config.toml
targets = ["finding"]
parallel_block = false
inner_norm = false
loss = "cross_entropy"
precondition_frequency = 10
adamw_lr_other_params = 0.003
grad_clip = 3.0
epochs = 121.2
final_lr_fraction = 0.05
warmup_steps = 2000
weight_decay = 0.07
Rows from block 2 of a small image classifier, named by matrix and row number. Rows with one number belong to one neuron. Each number is 128 + 32 x the weight over its row's rms, rounded and kept within 0 to 255. All counts start at 0. Numbers have three digits each. After the name is the row's rms in percent of the matrix's.
Before each neuron's rows are labels from the 100 images, of 14976, where the neuron reaches its highest value: "patch colour" is the nearest of a few named colours to the mean colour under the peak. Only what is clearly more common there than usual is listed. The data: capsule endoscopy frames (Kvasir-Capsule). In brackets: how many of the 100.
# fc1: MLP up (model.blocks.2.mlp.fc1.weight, 768x192), inputs 0-191
# fc2: MLP down (model.blocks.2.mlp.fc2.weight, 192x768, transposed), outputs 0-191

patch colour: orange (54)
fc1.750 103:110173103081100129125129152138121068126159159073120115104110133114113161181121124109114128114147132180129126077076186127151120121118182118089124105098155049108203114065063115142116183146112126114158112157127084144143126077170166163161103121079087104144094102159119109163133117154117153192146153147124202096152169176154130140159157080147129089151072183141103154109097194108148163099112065139132131126197110102110143131090117113157121105124111176093134154144154145138083194095122097110127117159086146114178169069139130118163182066164128156165131146028133118136147147105082136085
fc2.750 099:144151131131175149098149114162082121110147102156147083118165132115149082087134116130100116156157116095138142099137099066128105109138049154111141098164076147170113148134133099128168105109136144124092145141124182087100145195037133088057151146144156123119174144111165167107088135099109120135073134167144112089135111127102113162124098124084149142114123133107164146186105146155120117116075186114180125147114154137178098119125122119110079153142177120144135089131066121103154087176133132071081101098086082179080093197114121143110128177097178104080164203205183132086164179175128076167

patch colour: black (82)
fc1.703 109:143133155096147128108112167058126140255168171091184146113097141185139073118133136074134135126088113152113106145109115110146169118110095172136070150159103143166103117125099096102095084112118125095154142109157110126160137108151173149140138114101161082049145144139147078056134102176147139153098075127107116139079096114134078147148152159074071127198121101132176133172109131152137185055081136160140141157122141099115139147101118202111070072152115131173063098119082111130098122116135124142125133189118169160116144178128098137098075090130164168141119119159111146156094145133149120145
fc2.703 112:135146118113095109147137115164194127139135050159106116137201104167162106150111065165128073146200143114144135078140091075127118084170118072129093143115108157173068106162174095086116162134144100160138133211137200154132149109109047150109135119106105167171180155115182164173122150124103124102126169113154155135116143164128127120104062159141156167129123132118162150128136100136177127173179109112130105121129133160110088107146036115094089145125079133114120176115149160128170108208157105112093072087137112118102125088146160153143163121168120143127098107188102150157201101160152147123

patch colour: orange (53)
fc1.495 099:173086104086120085140130125126151071128175141118099148176164146216134140124082125090140117076118161111098119099111139173189150102156141150114120122074174108103150122118166136160156120143129137078160087130113157073115145101132142087164086131123151094135115100163152199112178145105174147138129125157121111084107126144171149143158144084155165118113140126091156133143086164084143158102102113084065112144122075108168217165105139131143089059128132130140201169075080100183074126083177182133154095120133099099095102109121119161128162131159148120170148138196078159095150184129053166156
fc2.495 103:142155169184170146120203126074108104159121172154178076092135125172131094150198192161110125157181138080179158171126146123113103127113135120170135097123110145114056146137124123071095159101088086105072093126125076150122150100143142182126130134154152115110123120122157112137118112163117141141085083136167141127120094112126128159133081102105115154200118146105117160159147143120138096136147137129205137090176150105138103058077110115152183171104049114105089148149134146154137110182119122119145145154114241136122148123096114130082174140131076128119066083059138117156166068094105096102

patch colour: orange (30)
fc1.291 091:116081201116108133128112127099171082195106151141178108117151134141121098102169142085159124114129093120154125141087144178107125182130160083134125076048159145139121157160125096151105123086150175096131073156160141090157142152107118136171111094039131196147116050146179151130165123091161130139170123144105145183136069079143217113122130092098087183117125057113149100126148105182113197136184122159146153124135166098151096117092131110108130121164188165099076130116101114198145071131137138163072141137131174099125125096132151075139106164124119133084107081125143138116084123143122097132
fc2.291 097:189210060081164149135145132113095118080125155153100080162134150186136150170122128118110179162108159097107139133156096160142129135084158127136136193160122143147123089102128181130103162178143123149121135088103104168143104147114172127118165138125158120122162166102099181190120091180084173110112167152148140105162187131162123111144154138149136150145129136154143160113084154092093044140136114134135097089164147153123209107130107141141114139158132104168141175127138142101115163136202121108185081129178132063139133155136018175159172071169041138153106100140129110141163137126087163116

patch colour: orange (49)
fc1.467 102:188110126161120116123131129154112137160094080116145164135157098138123130151157083126123048121123106141093081134113152155136124094115115125121159162103149142154100201145135175103137147158123092230109109141111177130182121087073122108164107129100083118122114085195139183161132188125119097100054151145147115080106073104134138102122200100114118182123140111128113120126152114148143145144103161093189159092147222064135146097118156117128080093092126090139094189147103128065161110112216187140137111122092129081126156114128077130154105104076169093144151135093077107114131077114097088134
fc2.467 086:062180087109115154056123152127152192131212191107139107108081146113144121142121171148085138148144112149172087156119141091142136190100082149097118110166123117127115069159116108183154109078125095071162135161165125154120123109156129131021143101147173153107126163065177126133121096098166162127179122115126133165096159179158124117123094116117085093126164111110118116118091154120125130110166068115049097175069123165161124120119133143120200170167080132118117109139120169145161153135077112101146158205112137098107149140145144123096121136154136091089154141141189117151155210134114166146

patch colour: grey (26)
fc1.405 089:084101165120129151086126152101093191149135083148110139150127148063145090122091146126101096130119148083112123144122161137093095145139099105143157171100101108128113089160061145153195140168153163167122154162147160174085149080098155120121123149115083131110156187129176105147101157105033106151098096089073153140177114122185168151158147114062146145098102129084117137098158161172142117084146150099129100061135089178090176122148124127087185138096141127097111139097104198098199091112098171154115146092095121104164177090117129198187119116110110160136207144144094124155129113149083142162
fc2.405 082:192207123085104096126090100119090087169129177158162097108081111122166188112149105154142075139156112146158091089069159129086168119125183140087132080101063121158116159168115144179097091143170065114132115155058112099110139105088090185194122132189121089135119139067174065110144125064148149100164108106126114132123126140132162101092111205166108118173119152130122164096123145101102125162115201172120139142097120153176139122152130099172100135107117094156106097172121077076052126118132135096066113177111119091147103102147183099137100104136164125138131145124126116141153123105090126149

patch colour: grey (44)
fc1.609 113:086117152093113143146062147141137151101060122088143148111150147193202084145111108080140136071123119115102204102180160071072167114065142082126142149124146119090115066116178159098095103097166146096100120088135101139174138158147094089142100150134121075113099162132165175077116094185092101083097105140213094049112159139166100138147132119132106136083122129101097117157082127109124124213142143134099145169095110094119146169105110124089109070155113170142141133116101138118086148157163074144162171117076134119094102146117153120112070152143111070131140104181079153109137149132114143153
fc2.609 115:112127155167118058155177135125153137122134155167122106125091058114169112127207149116139089132087132101107122215129116122144072141222139163123089158126117187143138158138061087142127119156162115091096105167146119159083116114138130103084100124122109163195115122098112075099150110124179180132127156086073126151112089140126128143091089095152186136099110150112193162081152118114096165057136138130179158142130146175099127158123177160095127149149139161130128164126121122164120124102144137129132097125153200132102057096136082097154162062135161193124147102059119126214142132131099104125

patch colour: black (64)
fc1.251 100:139154184125113097217128072102109136153163124211165158160087150129166104170086127126153133164141122111175078108117071151180166168105142144120134168138106130125144159044118118129140192135136092130158145082115143167077106090162144136131112148188103095140169128030165115147131120171161110173114146063188092117089156102125153150099132111144112101183118108135066117157089095112109132123125063110087179151137135088102135130182123084073130116151089128151168125183051140168091157115105174108140121089092113090115180159116154115126187113122086139137120143116154126125160141154134154175
fc2.251 093:114062106139158151074133186169124107092111114099074077124128103093140162144117143127136164126116149099143163129085110071132094106133137110089107121103077138151125072163165116122176120156145080144103120160109196138175147149077106123108162157150110124134103124177117167156189168106121154158075116165106168141153161174192124102159127110129117120100072140157168110099148146136156109210141162122175093175201133110181141172119180125094116146089178157129115140088140097140116070104148169169130115171171139107090099074121186148109122144158148179161097161152062124176162072072087166092

patch colour: black (49)
fc1.220 105:117065109092142109156052147112109103182127158114129163154141106176139131087162121021092129159171155136062134174125166147143126098149082122100150144151161167193138155146150139104101140120187083128123112063076158152113127110109183145116096121111123137135154117146179075126140150108125111155144117122169181125095114101148143160133160084136118163095136176158168130150175153113106144141135180172163125133141191107141170154063125144081163143102035206091122158195111134169162098112111150179108099192115111151144124109074130190106161092129139157112089121136129169135173130171094139125
fc2.220 113:170229111154173134138156123136160135084157062147101131093100199095151115118142086122171090157121072125135121104099090116143130205133150175114077176147098139108102058180124144134124107084146158149174191186169100137152120136141131119119179093158150107143128139118122135155136124142123126143122129138133130125123127142139160146182107135127121104154120091174100164168180120178115151136136152109114119144183044250082115143175094166148140131167165104132086170115116129108114130121102104182121101150171144093147157124185104110142151219138177159075140163170156121134095122108144069133

patch colour: black (38)
fc1.666 096:114157099126120103131148147183115087172132160127130138091130155122123099119102111138065183165158166157080124075078129155129129169195078153069063137178114107144114120147146131128102102127129209086146138135144108128138113096163134070126112130116120109114079127162162152150127142172118169137189070097185094124073112105151085083183163119136150091143127125142151091146204193125159170075104085095125097190156116181162152174133125134088178141087127153177108129134094100137148120159105158116119100168152111075100132143109168192116137131077196095150081125178129143128090118145123138214
fc2.666 094:117131117173099098129125157124172125147121131134127129135201113101141103138110119128174142136124114109108086183129139124114144161091145073118091143070168206163104123115127097129187134130124159223152183092167165173097170149139117168116066157110098147121206112118115131163141132098147114160131129104090129148150158159112115191134151121087102126085124208120087168130111116107124095117188175172130144030132125101103125061124086145137091083118113089137104115124159133101141113109114122119132178146152161163104186161146072037093132152110160214128162186073102128168143120095111163109

patch colour: orange (41)
fc1.46 102:061140134200114142137102120142150132125137183123198136086141118146130111120112138106129141134130135171076067122140133096117189116180151071124149045137102139115158136095165112091107177101111173161126117105152148112148058084096085121116139165111130123142070115119149150150137166153137067131170149160150167126211177119129164175144138078154195193177101120096135150091109163139167111137156082073196114125134124093160134100069134110125085078119086104124081113154125180151101068158135144071150135176141176145098124111083086179164102136114037106149114116128115122136127145148152154113
fc2.46 114:150116114170099061082127093108112073119197154176069113163152122180121159140111169128094055162071108146114102142133056167091130173073126161149128124103130069151145141166067118134174137125196131103101127210124073115077151147150173139141098102156120083096153151099085121135093102105095130111096173125140118098102110118114141117162113104076080112098110148103110106174138106133105106150128145134126129140101117099113164125099155153196178125128118156149162109127095035091133146111158120180114066113145147144111118107142163104139151120150191124069226122165116118136173084134094106083

patch colour: orange (29)
fc1.265 106:044126158171164120119115137156147137115098132123103109134110069193074095121104115150156145115147169120141081125126048100131126112091139091114118129109163126094135106076077149116129130176146140119084099158085132155142122129126046148183098160107184160114107157185014141133169122133099081137118124141149195115161066096140182076102119081147156133066182165108123176168200116143082086178101162164111161109125079118095153143153135125189140174123181115106107122112106130071153148102117067123111153128129134138109158163155164103113093091082123105116074130103148114161140112136125138163
fc2.265 103:150091131113122186115119115069135114153122099163196112136128173123144194153121112102072106154187119149142136124121135137151119136175164175111079141127116149077158160150145105115112152117090099127083145129138143095117135051110134149063178136184103033105160089065120085084142172123142113166154124119098055160129118188174143151107126182129091191129092161097101085075130106099111162137168097103073123163152124134137092089067156090150132105141142079141089210129130104150099097106151126119117075097070107133085129139129141150150120130190133107172089158132075102147130090101111142064

patch colour: orange (90)
fc1.92 097:095145132105095102078154132098130117112082154127121090107075145132076050114103136111073092050164166103176166125106152118118152089135164053131097121052120119159106173161103181118109158141137158147132161100123171162129104083114096110151071114129081124158126149126178144154135102120058134139161097142159071148231105164094172118111070071116129140097070146109130105067097138165091113148136131119144110110071092133109108148104174199127109134088165114139163118139126135142147075159144173085151108133126104119147152149124153093122097099116127126124117126157056161054164118109155165064
fc2.92 094:145058098131146161162103153141146126226120172074138132103161076109144136135154120179140123150129063139114099147108148165177093175107123099136135120143157118093146108177136085110199088097084105145117083142142051118105153109061125147147137111099146136129165079123121078162141107125142135120091141124141092105112123126147108138130142194118100109171151060068103101121176151113171160115100103097068165133107153093130162120092125159132158032115143166101087072140118120097156167068140087126150084094103178084072072151113152168072157158127148120167122140098177094150137110109097141189

patch colour: black (90)
fc1.464 089:177108129088161103098146126148162158173106126099164216177121148144148109110044124121090162156143113134161063104110111090131158178136158128139084124127245101089071165131165065155108147137103103097158081129089191117126123091081146123117140182183106117173105105207151119107134183069108119122083142129159124089075153092119095158066143155121095137176103152134158116154105063118070116066067123122077138153104097180128105111156152114124135123125113127127123108084142138075131160109101170122088125138117130136113099160088104134113148134089126142089120143158179118172167155152113108148
fc2.464 095:089112123140148088153174115106105100143131160096082101110129169156132154161183179127105100155142153071082153143074110122176122110098072155182112185121033138105126167111091161105139139162115161166106142055149131128168126068128067074175196111128183154122153119123159117149110130118157118150132166158115112144180086136170151085204129091110100117145141170123123097167134137174133173162182146102128109172106106099113126160081082171120082169131105145136112132129109175098142113132161081132167130187134092171087133103128110160131154057136082120168121192161078138130159099093162182120

patch colour: black (50)
fc1.762 101:161112151178114081111120116143161088136120141109219178148189201152209121133087129141189137186189135187149141148117061149164142119111119106115070157149151114164130170151154117121122067175050136078100127138128118170138149135138171017112125079097142075071133121147168079096114131158072115130152116065104089131110071118092168137117107134138114119103119160098184128165133055109122122116134134105120085135096109173113104120114135141152121108109082127137147127128102074163129153125141138139136128181102125127149117109085124118111161141101096055136095110182176133189113102130101124125
fc2.762 106:125118132155150106139109174123101151192155121137136124135093080107086152096124120061109112075155166077127175123149152157142167160136107172145111056118101142150150070188119094123138210090144085133140156118136134075139101128123073142130145118163082083114113188089124192179152155083149142150197124195149174089118185109126083133147071080146087164184178081165078169134154158155141125156111214168147143126149103108120127123114148131053126109109109101112105147189141173095115138113146153120146147168130135109093115045147119128116092087138122153115158161141106128149148133065113164099

patch colour: black (54)
fc1.214 114:150118188072176130133177096110190134150144097171141116177159104145138103092111106112157093157129065026114113166152130131133160181158127128116116171111124111052131194130128126115134167072081131114118072109106141115197132188100083123153111187095158123120157095133106158110134138130138111124098114097131148142078192113121101092177173118172140136152185072125136143121125172097193153110083172139159138152121111118179118101123136128115105067130198123107114119133071149121099119078149174163142140140056130126124110115106132151087151103106172092119088139124153062128190091091156157193
fc2.214 102:107186089092140145137124137156104169150127129073129139125123180106174162097171121129082135182154152217124143133100165095122096130104162138149117166144124173189072114154117141147151119116153138105113138215141135104091076150099118195157096148162125195155096209128082154135120117146146159072068113179130146139139045158180173155133069101084090124149093131093136103101151122134130158149139094050101135113108101130094159133082100207150135142083064152128154114100136116134149134167066103123191087138126150116152166073131169141105161114165139102157152149181140161146126145140127108127

patch colour: grey (36)
fc1.755 109:189054114067150124154144094135106091090095099113148146129087120102121102078064091127188083126162142114160110147094111105119144125118077149125140153117179128106200145125122170103129111145158131117067138147165146153118108141115101136133142149060112184143125135162118115167171168115211070169189168160132161088140129087077160126168134105122155181142121089115101129158112114108119142171137110159127093070083131143133138114103139123132148145106093140123087119117117170140107143047152046104144128144110157131211134101135107160122163176069119135161061123083094174160173152055135069103
fc2.755 106:115166113142128122123141139104121081138188123129137151109164102156148118193097102186074182127094154128155174073146142131124128138155189094082140082132142112124079133185100154116082082116138129086137182144109104127104162056111119160091173116215087109109106165117162169108116076173116187070103192110136126106111137157174149138113149154151122106137140100109118119085149086205100136089101096134136125199184157102135112111102132152093142126111113113101158161146085157127129116170100146097111110106105136144035115185114155103071112142186200172140189095136146159102110147176124096158

patch colour: black (58)
fc1.507 096:098089095081178135174127101173125132148168119090143151117118118140156128104113126126073076175207111133167148096064137074166141133113123214201087078129173175097112168126109140137087107042123137153128117127106143148180132081127098127074134128064107082149160152164135146139135119113124152088073103148096176101067107124090203100090112177133116117137067131164142132161151152131074099125142154097145139150120102163188137138167147109100076120105142108098076184095084158149096080082141169155157161099156106107107150124080089144130113102091108135121113101155070072123130110140100114159
fc2.507 099:060156157156147170099144121115184140144080091095097118141101144148137079164141132162112123141054142093128100120096152182173139125165111129172177135091069103142188113161221111111144103125224110160175082131187170089138177086154141123114096136137142138083138102118168053165134091128104159160120144108129085121167154098107154162128153122132206160083100156126079157154067099091098124112177104138118133154173108180097170091080085150106129140094136141144190128147157090083121121095096087126153126188096158110180113050132148136161138131117136122113124136135132159134160137155126160119

patch colour: grey (45)
fc1.179 081:149133111099115079169194102143085154128089112112149198119097108119148145156146169064161061132069106077183109123114141114150071145162115120161142103087116087134131135151133137103149088107116134162092123102104157141109141124120142141140160079115059165161198123110145138125120079067195144105144133131122211121164101151110150101142118127115143115111097126142130163177150086174124038170142153202140151060140127123102129100127124175135119147132155144122123141103113152136129118079093068070115149078117175170160094144042124148119130097122212098156146167059114089115141143182140129169
fc2.179 089:139148161123147137075096106150147118088136122155103129132100146151098133104153138126160102157133132147115161126173123136161137043114133126120151114125118126118132146216123145084149190114155079113095072148111126143162193141108144164150113133169160143105097145109102131165137123106120140065139107117094072125149150120156146156120135150205140128140137152042119057160142145091164184144156121058152112155110203172176089118128126079119176154186133142117115086117158049180139172171130205174143103112145150085173117096211123104107129126128155060111113092165103101132134101100079067177

patch colour: orange (44)
fc1.102 092:090078130109099112130053153124108122153125107153132152073129179136151112091156127185109045136129141148140067100105114085178124150133112096098130135106170172168119164130084187099146133071174147162105172130099187146061149123164113069090163118115147104141082125099059123085142130177139106098149158119079099081121103081117074171117139080161153118106114165105099124115099131109146136118131134180151102088171130115121171152130175136118085104149139153130045125124096093168096141125085166172155086085168123150101164154136144200139158194061123172102103172119113121113126165086164162094
fc2.102 092:160107131160163133134196103155121136098160140158101153151117113184141125146087132145108202129089191116082201118106147140114068092153175132132104119128153133135176141215134156129157127174108128099132057148156124109144065156111072107125124123129110130113145051117167147132149106081137176126155130176146204140103118191104116137192086136145099104128134093155128099117147097160117130160155096173101153185137113118224100119110122168172140129100138112102175216112118139101106104087123122081118080114113169131153114126107132076084102127135183151141140083191091135158175080152077092126

patch colour: orange (33)
fc1.412 096:067133156157147100121105143145128108107131110136136097084064172171140119182150133120134128115155091086161146166075089119115113127099134114141097154142155170122171125140152138054135127115138132114192105088107136081146148120149125167101064104142102105099130118187167165116126120144112141120089112135174102102114143129154126094148056192112148184092087197177063175141156156057210089153095132076177177141198080083112176113137171153146162078134145109151104128152101110159091158111167104165140110101110125184126160121140116168086151094116116063072129116099100103152054113099118144154
fc2.412 093:104138127111159120111182117104095144230123121184093126136118128111117105121138117125127094176157181137107074082145148119121167178132151193173188124168125121137147150101119081161133177154102106087064153177116178165106109188134188097131155201118137124144110079168116086107121092154132098180085190153087119120120090128170135125143152070112095101178118091064178151117127097101102146082157138170106107155137143121157162161141126085121103126139170125145110170072060128138137077173061102097142133162114166130181153159105189123147193103137132174138176157150139121097169122124107133130

patch colour: pink (45); grey (31)
fc1.577 100:146074131176089043162085118115209096073053105090097075129144092133088103121107169147162096158136215200171115166124068109122111097134115098154126149138117093142146094152106112097101122077162150139105150124134079100115124118180156101141158138124123138092134162096117149150129161081095125142207083197168205138148131160115120111181113101081118110085140125176080142160090134158149112174141106137158122162157105113152110145164136167141197081126162128138164105147149118136088175132168207113080125132145109130124130107139129127209121108139165135110136127131137145090122122182105076143
fc2.577 099:077185109085182187108112144115040108140149168148165140140204152162099131116152127091119083151096121092103180118093181115182116163141169144104123160119122156107171199096150119097171136136140114107117158100153126148085165120139072083115142132081168120121160191128121167126104143137100126129171102154128080100163149137177122108093165180099130108192147162111131129151126113175138202143136130084139127101094106124138148139093179159105072161152133206139098124148090107120207041109093075148137155129083177117154119130133136100117137157102105156106133124165040080115146101115160132105

patch colour: orange (38)
fc1.38 105:094177054125133115066059138115109075175128128154105087103148136156147087098222082094136176094154112130102147097099123128134142160154148146115133110130094104143128121068117125180087132143105134156118122189120130165184093156107095053091094143149135157087083150195154111127110122075114093137111098161142127104134105132147194125140118087120114134150081164086059125138159127106165087182143179121093070139211122139105080086115119152164117193114124099168113100059130152142088082150175143118122117081138123213161117105132165177112139090157109140152125096105144124097120080115155117142
fc2.38 106:126126202164163143099168144089140089105121154160117180131128103159144167169090170109127077160132122093167154108136139119150099119082126117151112094155111162065121131146202099123084133124147126129134165067094124114085159146094150151136137110088110104139102180118119125082069079142160170079205147102130072121118047097127129156126120211171136179145186117131170116150141145120084156101122162168116174131126142083125195103127124153114143071095129131110152157140103063135124096128148128156173118112082109138058149171177151107156058146169130106117196191180102111158124130118173123175

patch colour: orange (30)
fc1.430 102:055102130153094090079154142160087116167094140131143116112151102211152089133190132108129134124100144174103136077086098109131103157165141120174094103198192069147103169116114102127154127197104167110080180146191090084146130176074132131152165143122161131163065087122145112140148201091104137109121117110093128092174121124092185109087160107140160101103075111146084153142123087133169142076138062169129107110146124104069150137141146103127155062104081122163125142158087125138112149161116130164090175096103168114105119140114131122099144116200156131117190094149119152103162146160130108190
fc2.430 106:149184159108138160142144109132147074135180153164115160187084157099163120188153158128113106167118157090133154137209123152139154136127094158096160156094148165119135092106155092124121137107131109195164095119136093118107169138191092104107093161117079119063125153134162135112120075158154144150181070144120174149099117115132027136153136129186123177109168158091148064083162114065091082154130125191143114103127148158109111166112118169167181162155143111076143131132091097144149088149170097082096102206163120125117117091131095184148121134123114104148110158107172163099119075064137155106

patch colour: grey (42)
fc1.306 085:174121113121125158129113143145208103126135195077207158093150140154125115191115141135163137153132138116140137154058162149128134164116081112076105168162093150061111162163164179057142158110139124116159157152049117153174080139099116122146109101134075153112140119168198181160111064074120156081087141098163121124153072137150075114149143119124131111152091210089103117103103129096116103082138134162138104121196068099201132164144131121109100111092118138153073100061180156140069134116101126097121132153071140152122124175127151143108177110120076143134133133135109124127138103098121162121
fc2.306 085:070072165070047045105174118126090112165140083172055092135125112137155141084121128134087150101145097119122075205146072091124183083130148141179087081135135125189189125124076118089132134166111176092070130130185117132130158155097090130119148192147135132142113129104079149109163160131136122166127121101121109130157142140126155106141093130100121141118092070128108110133158154201125155107111138108090166114115187125066152117147121103157098119169119140141126165168113071092143076104120167142127160160168137153079175108134091136098143150117120097080180217093158157098110127148118135138

patch colour: orange (38)
fc1.459 094:160144101088137109115133071141133152100111048124126104202128132105139141124112127108139127120118131099222123112113147104141115105148130176114075210106158170138077162162167139081132103172155187193124110112064141071117123168104162169107162111087128144124114083159109096190125175134065159117099135068133134125183101059097158131128122125169127193164122136140096101135109148107132116100112127148134136101120128136139134081124145079114102138148059138099091122151083154145137142099192147079140157135097109194104174094148131158172185157187095164165171073190138147168113102144160093146
fc2.459 098:122125145104132127131125100150121126151165124109121150112180151120065105128146118206126130124170124167122123114110115103108139127136159135175140078122149098177156125134095105135127194176195127125155147213172164176149170115140150138137086161164112071127156185123199153096163085121072119098131101105115081149062164107180175075141127127085160093113101135124178169117154114108103188159146157183104097155125100096077122164116116125159102171109163141086128093121136120185092169210134075135107102149160118094156112109146100086045145121121094196145068172087166098106153153115105159146

patch colour: orange (46)
fc1.653 091:130132096123128176142099129179171128119130124115095123113204170148148075163116150137117112108185076127102165169148092128144149141105190161170093055119165163116095145120119124114112136129084157117106130137114104175194123139057095099121124125084101058054176118197084163150169078143079113202141172087131062121169108170110123112124136176140133170117136052127083112143129092191144140136091175091090127128102160122134167089104153098148096152145148134105111114091125116103141115130101103100144205117156149124151115138158141161154139101065024108113136132169114084135136083150127113146
fc2.653 095:104127155148132105048118090093138070164167078093101159147059141114148145121084090171161140165141119148141146114091158140093091143091106128119168140117135121069157150125149136149067130212203107114132129093133127050128140098145175163114112119181157146173150140118093065141106213068132163079127094093138123148079097077138113163092141111094076138148129190094126166170156122077143151135178122089127124140117120131144132101153119097088178091130123103164101137115125116116124114128178180129144086075067148177046138130123125067166132122107131120112063134139134174075156156109146120106

patch colour: black (67)
fc1.36 090:083135173163103104150127126103149067146119137097133124110148074187104105121052111147137119175138149147087095094072136118125104183136111097174097190128149134061189172179117144166113105105122165136104152153076117131098134139111129161115135134103083118155131092118158034114112104131070188111126174161134095118093111130118092128119107131103158114108095033094141139103146086112167125136120137100097090078127216103132169185158075147131067081117160118152071133104097188097123136148075126122115153149138168080152083127148148160133167135148144155124204155078166094158156110118097106120
fc2.36 103:154159135129143100096117150155165161138154121082051153097088114136154107127137129191137139091124092135190127146131146091127170122135151145075153151132127107086104097100077084128128188155067099174184143094120189138115109101079127144134082158134199116140168156142083138155062155076142049111156101104139130123133148197132132071113101187134124147114109178166137112185102109141109173159154154152115162136150100137118074054090162123128149123077145099103153078139139106136154101102166145169130160153092078181142138110123078123095122156150087141162065119145070192105105196084152145149

patch colour: orange (44)
fc1.734 098:113145067097086107128172086147133160144112129142186169154111163129157151075170089151186157170148133198119121156118088124129107139126209120150120101079106080069193117109132074145133119055145134121138095190142148152104083119150151134124112067105174153092142138129109153109135154141175171186139102109141104066137117096145118107159101123139134150201106116142119173141118114075119149179183107081124112134163071097129108105161143112107118057105086095127046146185152126165162128162082099096122118195124122162146083152149122155148110121149070145144122057095095174129138117187136131134
fc2.734 103:139125169152124181068120105106117120080150146107108066119106128165143148130104167130094131125140198090089135065143157126171158108122106076130138134153140139140056151147104117128059118183138112061107116155103078098150160156128059162187177115129097080132114125092158129079134127146093122116101123118123156147081110158137143128131157130192164144097125146088109153157118128126135108109140113199181157133162145108172109085061143145159104149117183162093136121113123047099097156071161185116111148096177144101084170142145136092141140113138143058086130187191146065052138138072089127117

patch colour: grey (25)
fc1.104 111:156120143106153155088139083171117159130115167184163154126067144118158169116133085125155103091125095128143129090112085202137132071137133137132119112130161134132126168116163141148117155158135059142142127090119097197148137133066094149183070131165175152100122126102157159091085141093125103172187120127132123107134145093124095067015176145132110106089113092159157141152083165098106187115180083152107132125163136117132121165091080170155146113174119170098075182164132168191149142101126111074150125116192149084129150168091067111085124072105136131147144074169098174110101127155128121152
fc2.104 108:155144059129132124134071139092158116053144084094132114122194131162133103116142107099107153174117157127107151122114147039122151111153134176126082110115159199161115106082089103115184100152090125091068119167124124090122140107119140127117103139162083143138176107142126112189149160186162152158071099170123153102106108166126147169151111151169127074125103193144163132202141069117143100069135177100155051176126151143199162141131154138129154166147128122138091164100118097160095140151099122137100133126028119138119148100214128158170156152188152137178096137106125111150114128114151128112

patch colour: pink (48)
fc1.154 100:110123154147139166071190130082147123110080109082111127105162089141142103224109157079154129123157137141147167089136186130136125114038138115067117139126128183141117146146133156098137158177135149134112194091150073136114088126136164139080144103137173112136126155151155194220159149094103128084120124169166108121182121144142070098120123119130148149106160135118148137148118113118123129140058143116123080166158119118111152084156169174135108145227105110089159081177135129127102075125114155113143108016150145149098173147092103153113098124135173098120160184182108138115124131174155138105
fc2.154 096:108115103176183088175148160156131102075097144113145107097116093094101115083129085191142117163102147159142113215092149062134133183141157152162154158109126094102153120105103160121155115090103157163126098138173156091130107130077121125157163137148122121141156131127134125051110120169138157114159177090127069120084132125171153160125143161116139090126116168102106120115117175128133122136159085106097145157054162147128106218134138110168095143076109181203145125156100126168145117106130147159168020174117079119180123171195188142152096167131172145117135071077155134132124173123130112122

patch colour: orange (29)
fc1.322 102:157159171131107146106159094084122101129187129148166149125140093073118167140116136144076198093159157117098119162143093146117174121160161197143086169107146160149118084139092088086169050151091122073179106162202153091127131121132176109166110123114118136091139123155131116153138116109109107116158138069109167100193098135166144128105119114137113150054130218122174157100165104139147073145125105132152071108112130109126085109156113060107095048114079145112137126095111114134103167077130092162121164139149154097129160163137110170135165182097087129077159073156114113148087083091132146069
fc2.322 103:094091153101192127153163157165156162189086160151142100156099195065133116110160179191170128126076091105150135138149116181174092152097135066158161079142149060115140175134070111135137149156085181160086162121113099109126136138124087128130098138153121157147117125095094182119109122135123172132106125183148058163143125112114133165167086204051141118156103126135141116099126132159159152097129159181121153141168127111143191195159152101134143145139140153168162136126121115095145155166112161070113083113139101142163147129155167066151131099151168104102105224130105141067134087108120121168